config.yaml
num_classes: 9
parallel_block: false
am_softmax_margin: 0.2
residual_init: "scaled_by_depth"
beta2: 0.99
Rows from block 7 of a small image embedding model, named by matrix and row number. Rows with one number belong to one neuron. Each number is 500 + 25 x the weight over its row's rms, rounded and kept within 0 to 999. All counts start at 0. Numbers have three digits each.
After each neuron's rows are labels from the 100 images, of 14848, where the neuron reaches its highest value: "top examples" is what is common among them. Only what is clearly more common there than usual is listed. The data: Sentinel-2 satellite tiles (TerraMesh).
# fc1: MLP up (model.blocks.7.mlp.fc1.weight, 384x192), inputs 0-63
# fc2: MLP down (model.blocks.7.mlp.fc2.weight, 192x384, transposed), outputs 0-63

fc1.253:516506516545550554439530530475469504506496505543542495467549491505545527465492563508516492452494481468493488476485528485488492502473521507486528501488486488470477495523480536499492485521502456
fc2.253:502510475489541487495477510549472490492487521527491546488535505532508521506499534488511498531508459525498511468494500496526509524515471520516524509462521475502554522540498505509500480513507497
top examples: trees; main land cover: trees

fc1.207:499482515508517515495479463482515483478491525508500446531518519480502522482535456502481484479482513479516444478523481461525527493502552542513491523465522493496491469492496447543458536513496461
fc2.207:564497513457488482455488525472504484473534521506514528509517495527469461520493510537523515493524514524481502488491516527492504494494503513546505518510500519506500487530495469479536508481515493
top examples: built area; crops; main land cover: crops

fc1.279:495504451484489495542520502478518530508524483462545471513499493577491508495527456521546501467473462480486499533471501489532485507543477485504531517523503517502542529494546518528453486472502488
fc2.279:477512490547508545514547578543528517494538475473502480516467485475526500553514517512499502470502524527527508500500496528468474506512479471494473548524498464524495523468500500484493475500499487
top examples: water; main land cover: water

fc1.213:507509477539483487493537509534465528462482502477497462490496497506475502548511515485499550489532473527513542514502489476548468518484502493509537531506530518486524554466491537524503510492521511
fc2.213:489498471520496452532476460465517525523502464512528555502495501542549523545507511482464517487543465481484512510496473495486481528524460482515459545484518505509547521505471437511541472489503493
top examples: trees; water; crops; built area

fc1.120:478481547502480515499458489486459513481503483503497465540499505540502477534472468468469465525521475533552506531527456482471502514514542460518508530476505469500477529474528509475485499465473476
fc2.120:504509483534493515481448490498545491469536499490504480545520544460450532529502484527541469526479498516434499477500491554519440490511551494522471458480499504544493499498495501524523507503486469
top examples: snow or ice; main land cover: snow or ice

fc1.320:488536462494475492511545533511501478543470479528499511465475545488497497503464509549461518440471457521487488536497503503509488523501524492487502496519546508526514495525467494456513506472506505
fc2.320:486463497501475524494492480502458491512523507498508494448481498464470485537460510480492529497460479525515534539526545524529517517548478490508510480511544548500533525445519518442498496530502552
top examples: trees; crops; main land cover: crops; flooded vegetation

fc1.23:461467488504488504486539488488538487493460476537519516515484481505511509487463548516529538503498490488531538567507467473490437503536489506537546503472476507522522514438522497493542557461477503
fc2.23:492478494476499523509549479514519460468481510535521567508460501491487500500506533466434521460462486488504544490505438499537492483488525510448542510486448492469466473484540514556516528524523520
top examples: water; flooded vegetation

fc1.383:522534527502519522498526546516449489477479498512480512521482461506479441518527501495479531460507457510498483540458486467499490520520518493464510511519514497473466457481523479537511488491473478
fc2.383:482555501545507531513487513482523503544518525470481492458537477480546482478548525495544472511518446461521509435539510497456494462505523501503521441493477481522480525489492517478521523468475481
top examples: snow or ice; main land cover: snow or ice; flooded vegetation

fc1.255:533510488501532515455484489500486461515524494484481526477512475514540532499518539511487521468542502474450492498532458547504496500512512501489501540513503494488537540474458510467517487486465473
fc2.255:523511466494460468526491500441498492540489486496539486476474516535525509476535480502519514442488529500528495467485506534512520520510517490543500514487519525467511458516456537507520515542481537
top examples: trees; main land cover: trees

fc1.374:507458512479520465469511452455499532505466495550511501541470532466481502507491461498521484469478456531529495524522535524512485465494479489547514530515483467525483524510506498473471480492493481
fc2.374:484470533550542498490517485520527559477477524484515457492467551495487476516548448497476470516514500498511514496513492535497491502501509502502460497500509486505514521480497511491481481479459506
top examples: snow or ice; main land cover: snow or ice

fc1.324:497482502472513501480533493473517469506536472513529451508527481523473496478459479498477494502495478488513480480476483541505497547512497491445485536448515486503508497483551477501489529524507531
fc2.324:494524485523538464501517482478517510517493534472484503495485483508471497503521486561478505480484532517513472473512464500476487486515488490506520477475541448519581527487505536516513483523530501
top examples: main land cover: snow or ice

fc1.308:537517473530511529534460446528434483541537505481526467563474508511472514490474524463506493488498487523410461493489491490493441500515540467539482486496498493519534500490523486479531543522490555
fc2.308:531514514525516489528484485460501520458528487451512457550520507517486455504517452513530502427526473516458500522473460528512465487503504509497469485472506502518497527483542479460483506527482481
top examples: trees; crops; built area; main land cover: trees

fc1.290:510516515477482487530521543475450502488478497474482521524487521546525486503489454473498484530549544502510465490511507488482502470485508520471509497520520509478553536519496497477520507529508470
fc2.290:489522491523536492515490505461498505497489509461485490461503520504531505486515473474517529490452508501523478492495528477510478512461526503481512506475437512507507519481523483522452472437526512
top examples: trees; water; flooded vegetation

fc1.171:493540512499482491531511479486466491526468502535478511518487479474490505479500479536489512483517478546488494537501499518522559488491528501473454498477553487550483470508468497551514487479518502
fc2.171:496507481515508482497516486527476482501480509527505501468549500503477531509530511503439536484549461510494507490511489527497536492511475549494469512510486563477555471469463501458507494445501473
top examples: built area; crops; clouds

fc1.40:497475562557543495474507516510527498509484506495536494535487465500501458519499489436481524518504484464524555521485510474498502521498519472512495490536500487492485572519466525528504502496534460
fc2.40:471526489527485494528522477494490506468487491484542518513506470531493474500503487489496506529521524457456510493494516496506523488501547469503464503488495460510460531539530489515470510549471485
top examples: main land cover: snow or ice; flooded vegetation

fc1.45:481499480481485525506487515476535498524475523477493451500471464522477472484446505506506504495525556534501564532508508475502508528494485517497484522481512480510512460502528483530552516527496502
fc2.45:470464502488481545542509517519491482479462490493544496500545533489526527491522500519506491475498448543514528509480466488506485522545464524512473482484543543497490468481504465526537482500517500
top examples: built area; water; main land cover: built area

fc1.349:493526510520497518500477558492483528496481490476465535525523547478465540501467521536521520474503513484457498505461482498491452449508554500539493494474508501518509498513517479481553530483446523
fc2.349:494484501481478484531472516474510514526527477496465542568538458476450490460472461526488538494513472508501505492481486510469516513489514523497487463492468507500531452506523534479498499494505454
top examples: trees; crops; built area; main land cover: crops