python train.py --train_examples=145000 --crop_scale_min=0.7 --targets=["main land cover"] --num_classes=9 --qk_norm=true --inner_norm=false --patch_size=[4, 4] --conv_stem=true --beta2=0.99 --lr=0.004 --adamw_lr_other_params=0.0025 --grad_clip=5.0 --steps=8100 --lr_schedule="wsd" --warmup_steps=240
Rows from block 3 of a small image embedding model, named by matrix and row number. Rows with one number belong to one neuron. Each number is 500 + 25 x the weight over its row's rms, rounded and kept within 0 to 999. All counts start at 0. Numbers have three digits each.
Before each neuron's rows are labels from the 100 images, of 14848, where the neuron reaches its highest value: "lies over" is the class under the peak. Only what is clearly more common there than usual is listed. The data: Sentinel-2 satellite tiles (TerraMesh). In brackets: how many of the 100.
# fc1: MLP up (model.blocks.3.mlp.fc1.weight, 384x192), inputs 0-95
# fc2: MLP down (model.blocks.3.mlp.fc2.weight, 192x384, transposed), outputs 0-95

lies over: water (31)
fc1.69:543482491490534468518486445491526487535501526496483500499475414508503523521512485498520491481516486484487465525513450536505484476451486540518502538476509546528480520441516471509519521504530499470502482512490531507505499447528513464496548483510490440496494520504489493484545556474515514509
fc2.69:530511521504482474494510532490505436474481468520501480488516496490542518484491472544434478561520518462537554496489515494482519487483501501494453503498487498464448474486515537514522535502489507498488533510527530492507514501469511526466534504487498511522483481452466537472510484532483496447

lies over: clouds (81)
fc1.143:470513493523502471517504513505517519511500471534515483514506522567491508510517515471545475482496504488501501502507501470478462498466472493496529535514464502473514528547565518466529487524463506492499511551451487541495516515521478539534498502494531512506510483455517483450469534471496523514
fc2.143:477534453513481525496461465486515530455495551487460542486511522516512500506520463527517515516508471513519480482515461518512501494479487520502507484524484496524485467482511541540490489512457506535518495540483516501488469478497513556517528442447471520503512528529502502542449482505516488473

lies over: clouds (72)
fc1.360:536515474463517498531509534549480529521488523510525493518468497500511503512536511526513551480509551504520483463491522513521491493503521510493476513514508499481500478554509530494488492501523528458491490507508503469447550470511479518505540524491507466516512505457486484537481531476484517533
fc2.360:509512476544508468496462479479510522485503527476535529471490521525519453486499497506530490510462516505467436478511491526517483497507506535511516507473494506497525494561545482479487469464524455539501487477462477478472511498490537471508495516493515497433463506520529482521506542517494494473

lies over: water (31)
fc1.348:538504476521525514523553554481510502449489519520477450478529457501544526455459541513509533518470500495490517468486501530524526557502493454504475484491476523489502504478486494531518482481512517501496482508506500496497488526486501480501491525502534509456515445516499511532472519517499448492
fc2.348:510517463465515506491492560496512458507533527551511521479483480535454476486468527522537502516509511485524482495504500489505527500526450489510553512466470477484540508511525473475489486501532499496463504491502524555545448470517501497470504506459481473541473495493535494491513508470481543524

lies over: water (52)
fc1.88:519513470500574496470527467506492527485493522487450468457509504488522494491513550513505513496507537451493484470491499534504507485482507504458479465492476504521484491477475513478514494464540510477508501552519484506543486455454493539518478492521494526510510526492478540495506490474469508550
fc2.88:464455535473492520521509498517543488479468506516521510498523492488518510481491532514505468503480479537500518519537469545545517490499509504499456525512486518502501511515555516490516515489514477459503515474522513526483521520520541467482514487504527486478498465510533460511488477543508504481

lies over: clouds (68)
fc1.8:486508462496482479511521527480518524501465503522527542472493540470477482510465496493558500526503473474507449477484522533503440527501489514539484507536482498503520509563513465447502544508517468483477503502472503469516481476483527468470511457525516511480531461498551482512496530516517473482
fc2.8:501485481504495511512467527521510514506457533493462468503559521535521454495508507491462522534497522514515480503472473489504513461521498464564497512563489490493484499499524464515531531491471487493524475508535502474462494467460539458489493513467471476510482515478504498512478550495495509522

lies over: water (35)
fc1.66:512493505476519517459471522485513468469485542494481449491492473509519492510503489475522484443519516470510529494451507480511487466513523490524476523504542502472492525488504500501501502521514505500477486521455551535544524503523505530549509488490491505513513458499489485460508473486488500485
fc2.66:506554482462493451491500526518505452518532529487523532553482479515491488541519526468520506514500498458495501511538505489464530493527516523510503505511522493478539508539501517485501509534506535497500506502481479465508518465482532504540508502477514535526522517514490487441502489509498471504

lies over: clouds (57)
fc1.118:503551485488493518463508526539471553486433544504442506516464474547457494507501512512512495482515531542512468487472526486470493473497505520488489478500461482474508500473517499476476541518480504500447493503501516529505511510484477481558498490481517464479512541503497433464490550481455506479
fc2.118:466508488502463469484520522484486467447519515473456478461491472492492511523516503522481516487498505505472551459533492531491497498507498517515504506527490522542498451479474541548510461501502498484520498504444506476487484503475532506529503477500556538507519512531538485479486511473494497487

lies over: water (67)
fc1.97:513495517503510475466486498494515514497504487503489489480513446524500482513522479485503507472474501523518474487504504487518523491465500479532481497542489507508498452483490467490527507515539497524489456512463512458469484508481487482505474535458498528532499493506560507520544524480515501458
fc2.97:542461510494445526514475528478470480483459492511465501532519509534504523528520469474474519480479512523457537536515484515500510476545497540528522507493523492507479541481520530499483467541480523481462470537486502502507504496537515487493488511505523498469482504507514488476446484480496504542

lies over: clouds (58)
fc1.331:529542475485476493514485492488458459510501503512535518543500498483481478510512532482496482478495510447531488482477491522548506524521536543493489465510541476461549456513427491518491511493492499476512534503520502483507470502491539494521488489490517486451538511479482476533467535515529504505
fc2.331:510500477512463415560484506495503508502479506540489461498496512467480504489471507515501478505525536512543497499503524529463477490540506489504510485491540514531550496501469516492482522457509525484516463511508509485517527516515507518485458499492504518516535450513473527505492482512530480459

lies over: clouds (55)
fc1.20:509498474500512482513516501458416530490509471536528497482526477506544533485473488476477517512474498530505479508477545477502519508514484467486525508451510541472515505493485495497544488478516485456496511489466509544506504492488470435489499500505480513515494534450473481476472528517540485462
fc2.20:553504505492496513492476474519493540451508493536495521492517497528538491520502519493498509533501507486493457479509507443485527479498485467487490497498492545468465508502446477479502517478535522437475436492459505493530500517491518515486518471522516520498509542510503481516484511486482507507

lies over: water (47)
fc1.327:505487481476496519505503504467526508522494479526498460486516517532491518547502474509472514425495515463516504489497519450493470501557475453463490544511535454499502485584500493474498502524453441453493527500546501486493509481488505531490520464483503534539509535450474483473515511515506496519
fc2.327:533492481527477452503503470518471490520530523520486498531463460542514513478480506497511496502494492500527501484498474498478495499520500517513483549458519510518540482534542505537514497535485523471505526515491511456473526519522486476517530499498482514471464488524523496513438507494494485458