Weights of a small image embedding model: soap at rate 0.004, 145000 training examples.
Rows from block 7 of a small image embedding model, named by matrix and row number. Rows with one number belong to one neuron. Each number is 128 + 24 x the weight over its row's rms, rounded and kept within 0 to 255. All counts start at 0. Numbers have three digits each. After the name is the row's rms in percent of the matrix's.
After each neuron's rows are labels from the 100 images, of 14848, where the neuron reaches its highest value: "patch colour" is the nearest of a few named colours to the mean colour under the peak. Only what is clearly more common there than usual is listed. The data: Sentinel-2 satellite tiles (TerraMesh).
# fc1: MLP up (model.blocks.7.mlp.fc1.weight, 384x192), inputs 128-191
# fc2: MLP down (model.blocks.7.mlp.fc2.weight, 192x384, transposed), outputs 128-191

fc1.132 105:114188100126112144158128139148097123111117157133112181162100126131126132139138155105136123134142099143122119133113152131146098142116106131122156126148133119119131091127146159138168142094075103
fc2.132 121:166112069124121163114160147097077149114133180151104093164121115138152158116120176127117134122160099155106144075094148120148094121105156108131125149166128138183127114114124112122147129103118107
patch colour: green

fc1.283 088:087106142131140170085096147110126147134141100110123096154113147191123137107101141117094121152099112132110128103082120116134134088108111139082137155068123109118137129105154069162089124168087086
fc2.283 097:102124140077110131138158139127132157110087135093129181091142141085139131135137109102078103133106130136131143076133139097162157107127134151144125147164125119104082124120093151109133096160128158
patch colour: orange

fc1.99 129:089099109158126144148119114120144165120115168154164089175142107127090128096171126116113150157123110113151148169108140113139171136119155112141152087115137121134162090100100137126133131147104118
fc2.99 116:150159094127114111134170187155134136119089121145159141137144143147156086130085131123098121154094132184128130081155119097129106112171078096157133135096122126162142130147110136144157129136135144
patch colour: black

fc1.211 077:145137133146114130156153139132111127125176100150161126146123135167128114124138138130112194105127143109137127136097114142146161092117133116098114126113145093134108071137124121125136143134104059
fc2.211 087:107127108146146135081092144125108154116142115153124149129084127109159121137155092140118130122169161152137120102115083103144101114142110160108082076144182137111103124130144091156134163111132076
patch colour: white; pink

fc1.365 125:094139101107109132125124133149108148133093153118138131107136152113153168092141144117113140174138122121124129104084130136097118127108102117128152150146113095118109174101103153128118138083142117
fc2.365 121:117136122091130115126156075133124164159089166187105139113120141151141149083177112136110105150109120133123142118095160128126118138145146141108117091158113116170175140140077125147076149111118127
patch colour: green

fc1.94 100:109095101129149143117093148085121093162126110122164120075154101101149086167115156139126144164149094123092154108143147156122114118133075124148137114115169092141152126166103139123115175121141093
fc2.94 095:119112162087112110116139186138111168150146114092135146141171158103140113116119129174150180168156121125124144144096132090113123105175134158102109141131106173103106124117104118147123102140153160
patch colour: white

fc1.11 110:158110137116106125122107130117138113117125108172129111096134152100112185171152108127154117117123139117144134092118128121103102099137153171075122115112152085153133072166091114132154080127156121
fc2.11 110:162171128103145119139165154115132114127137087113105133120122123160162149115087117139124096161146124133161138148181127125109196102141111115159160125123136114128150121124124124142151152136115158
patch colour: grey; pink

fc1.174 116:106126161101145129122128078078155164137155161122124145151104126115123134119110174126129127123147136163174151142132136126116097111126110159114156140119102128158093172143112159111133097144114158
fc2.174 122:150141119167096101106116095119118078077140143099124136100088159124147071123140119125118125174121123138145094128112115152114128184111085125111082134162124110151174114122149179136143119141106129
patch colour: brown

fc1.364 086:100109128098094123131136118121113145113117144106172122122121111117131120135142147130082187146113137127104108149071102159096088173106083129115146142141121139114115167144161136113103110131115186
fc2.364 083:065151119147142129147132153111103117116123091107153108122120132134155120136133120114075163133111127090112192119100078122091092163091090099152160157109165134111146109098103101142126157122107122
patch colour: pink

fc1.369 098:112124132136148180140131080071125138145127135111115129105137172097113149138114139132123117130133092103155155117135131114164161105129110108131133160150097201204109143121127128108108126102099112
fc2.369 088:101112113153102136103109128103098157122155156118139112130124157075139129108132144108151125158121090096111143103124136104140168114119148144149144127085120142155126107141134161160124108110116138
patch colour: pink

fc1.18 089:133133138157132134152150162143146147130128136185110109109113082145162148159160134151146128134102090127122118143126124134153111089138154127148148118080115143109126119141142113117125107115113108
fc2.18 088:123112076130113182133140102129094151144139126135099130092121130111137143164156148179108104145120139143151126134165117122141108107085154137134156130078064136121108141099103114121137082124120126
patch colour: orange

fc1.88 122:171110148163117117122102138139089151117165116083141097185100135153120116119098158087137130096151108132141140107127160119112133106146107133134116112119156126141159158107126121117134146142146095
fc2.88 114:152107140137134152140142149136127141149144138135097163165110130126148124078131115125181142150115143097148101125094101102118118078145098122136105126162136139119133151121136167121089093084124167
patch colour: red

fc1.228 115:120156106149141133135112123121133139128103122112155124110148094130112111134168129059150171112143135114150115129075105162142182165118104080132133145062102130136088099098105137112153140131128111
fc2.228 107:154135120115142116125145107158140102122136110099138138072101133131158127088110157105086096107142120118131098099103121149126162144158166186119129087128133120134103133154088149141088099133115170
patch colour: orange

fc1.7 090:134150129088113114117133145111074167085167126163143133147108118153129087137117176079102101170130132179155128118105131119163149140126097176079151119125134129082145124126141106144115108167142104
fc2.7 096:097143126111163168124128113100136145138142145153154088113138135142135139122097175098109101139105107142114129088143114120114080132108098127142126090113095167102121136111117126139108110138111083
patch colour: green

fc1.128 087:174133095157107202127097127108093150110103145145159126153088128093136124096092163112104108121125090110136111109098117085132113114140106125119113110133136091086173131120102135123126092142109096
fc2.128 099:115113126104121084135129133099127117123125140170145098087151151122113124091108158122130098150119107130134104125137136092149126132116160098151159116141103134090129179127113148161149163113063145
patch colour: green

fc1.119 126:089074150181102118135124121126144128109167114095157126126124138157138131133115126095138141117102134086107086109109080163122118156187123068137161154115120129154126076128148121125099110104157128
fc2.119 103:141080112145119139092118142117189089116119133187089145149101171123101116118111178168155154092132150139150174087137141094129135141143137101159119148085166113112118130127115131134118120160122118
patch colour: grey

fc1.276 089:131116130137186137146146132140119082163169125156094126138140133131095137133144121103124125137139137105179118112138083161111160137152135118068103073109147143165099084137110125118135145180144115
fc2.276 105:116127095091164153154126148133152164154090154127114132132117113136127139158135094067104115101134129089121122133137142141124137110097135139120079157132140161151116134121098123156127128124130181
patch colour: white

fc1.87 124:108060181156127125138103154170116114119120112136133114125148114102108137120183132129117155134124152128144116125132106135134143116109122122121140151113129081100130094153113121123125116145126136
fc2.87 124:129171097144156124089175114112136155169146115119167110112140184114118098106144115180136085144107151133135103148120105121150149111130148098099100128137122140126140122122128127103125140146096110
patch colour: orange

fc1.326 117:121122102109085169131119116161111148117132146130139164133185091106119138120097112108120141111128082139155125117142148075125117137135149126118097154139156103079105122104146095107137098169154132
fc2.326 114:143116100170114133121143173113178124126119103131100128164125071064103150088129101141108139091107154150146096147149170169113144125140107126101148124093159124120155120134134097106111109128128112
patch colour: black

fc1.290 097:103117132158118170184140134115127114112109100120159134087183101152144149124141095141148106165149119110147085080122142123129099103167134137119110104108127113105121134098154145114147175093186109
fc2.290 098:154128138189165166148151165150114160161067120121135140118118146119151101110146121099105129150147139159138106143147139118092125178124127181092139143124132134096146128132099167125176142173126103
patch colour: black

fc1.183 095:116100119106133146127158157123113053126130108167118130095135078129166167143117176101097089119176129117115149099129155115147126144138092131075138104108139109138114166098161135110103116145086173
fc2.183 095:152136096143106119148135154118126145132070145113162111123124120108125142130150110096123101157140109092112119179169150132160122116096142094103121144127161088111104129101105163111139130159108143
patch colour: brown

fc1.42 078:135151116137142120164129150128129119093138143165132145137123183101127138163119137110116135146085157074138136103106164104127101108117142098135164110135124170103063087196100130112131147139161120
fc2.42 083:128135138133125144151149117107122105118108141157134110158142199140158111150108150112113152159097150075088119118107129110105128158099176103133127135127141165149094137130142089153127128146118140
patch colour: red

fc1.357 125:123104109096127157130167129140138110155137137168121128107092149154202124146176143150116154129105144151141123089124136124130148122127143149070109133111121141086056115117135156107131151128160119
fc2.357 137:121133142124108096125146086133161097111183124149163153138115125133160129122156137114085131154091124105149099107134142149133157157136108114117117127141139092128101087130101160087150141106091132
patch colour: white

fc1.136 103:116101110125132154072149153138158116120134138162108126130161111096148153124130138119111103134135115121132096099150127117158121091127179097178116152082142136145090138162157088078133114158086126
fc2.136 112:147110179146126136094131142172145121103144111140167139100137131096159094093132105131160191123090137063153124126125109141173091087144118138143113141119123165146153125132131157164158098114125111
patch colour: pink

fc1.379 096:140107132123158117128128091111144129147130090172146123125162132132105144142126122153117117135121094087109130115138115103122126152127091094135088158146156147118121105135155149108119122134121180
fc2.379 103:137099115075135158114135128172168139111127131100093133088145147128114140145094141147138081096163132153099109131123131120100150074082122164147163165134158137112145113121117198117100114145167154
patch colour: orange

fc1.329 106:121157099107170156141141144121079114129129109090138090120145088140158083125136099088122141106134111146087162118111122119052128147087099101122107111180147145148096129147119152106133092106156092
fc2.329 105:164165136115164122111161108112132119161088178160104137123145152122129066159140114110156165164132133105123135134111132087121114135158135166118124140122162121128089121118142149115163075186142117
patch colour: black

fc1.59 093:103129109122158127139124112117111115190141126108151133146075108120129139077121171098109176129160100155113113151115122128132159125119095084121143119087145156161083100141159166133091179172195140
fc2.59 096:086108101138117140102121122143147103123148097153136079139094066152153156113157159121135117129113129156128126114098178089145143151118140130163147099056115117125158117129141145152131155141144158
patch colour: grey

fc1.84 076:142118072145155158088126148104168117154156105144136100134102151114147130129129126101129113070096129143125128126126136102120053157117092152113097138139135119112097130101145091126136141141137137
fc2.84 074:132153142106138172118119122122153179148119125101131137160083126166148138143169127151146087044138125111149109213133132098125119111132145110114119126134155126121158115130169103134128144094118130
patch colour: red; orange

fc1.374 089:089100100132164125119120096092135144139141083080107112133155109100147097162143135131127120154114136128119176113181076149084158091125065124103142098148138105106123120114139129084149150164134106
fc2.374 088:148131108151123165143119109126104158169144152090162076142116101141142114078128115133158093148145154126115136109155148123091133121108092099113171149133115178125131126112196140133137164149116115
patch colour: white

fc1.218 093:127144122106125142079153112122137125098174129112158108130169166147107121133100138123101118166109097115141057102103122156101129136122137166107117081115082101107141147123126196085150192164109109
fc2.218 103:071144115114171075125146110110118131130119134128176105127163169127114135123110141174142122163133118117116089137136105125143131184174111173155087108135117162138131123117097168132092153140112130
patch colour: brown

fc1.352 118:096169102149121081091135143123129169141144147119119085134142137154132139120133153140141174197133160142111136131111164121093144157134160121104125155157127117103116167100121166132128116086147121
fc2.352 113:136181131064097128052144088110126122144125094144107136136128150117139106130147124117143112126146108191121116132122137118104113106113136135108105116149106102158084106119118104127103119107124158
patch colour: pink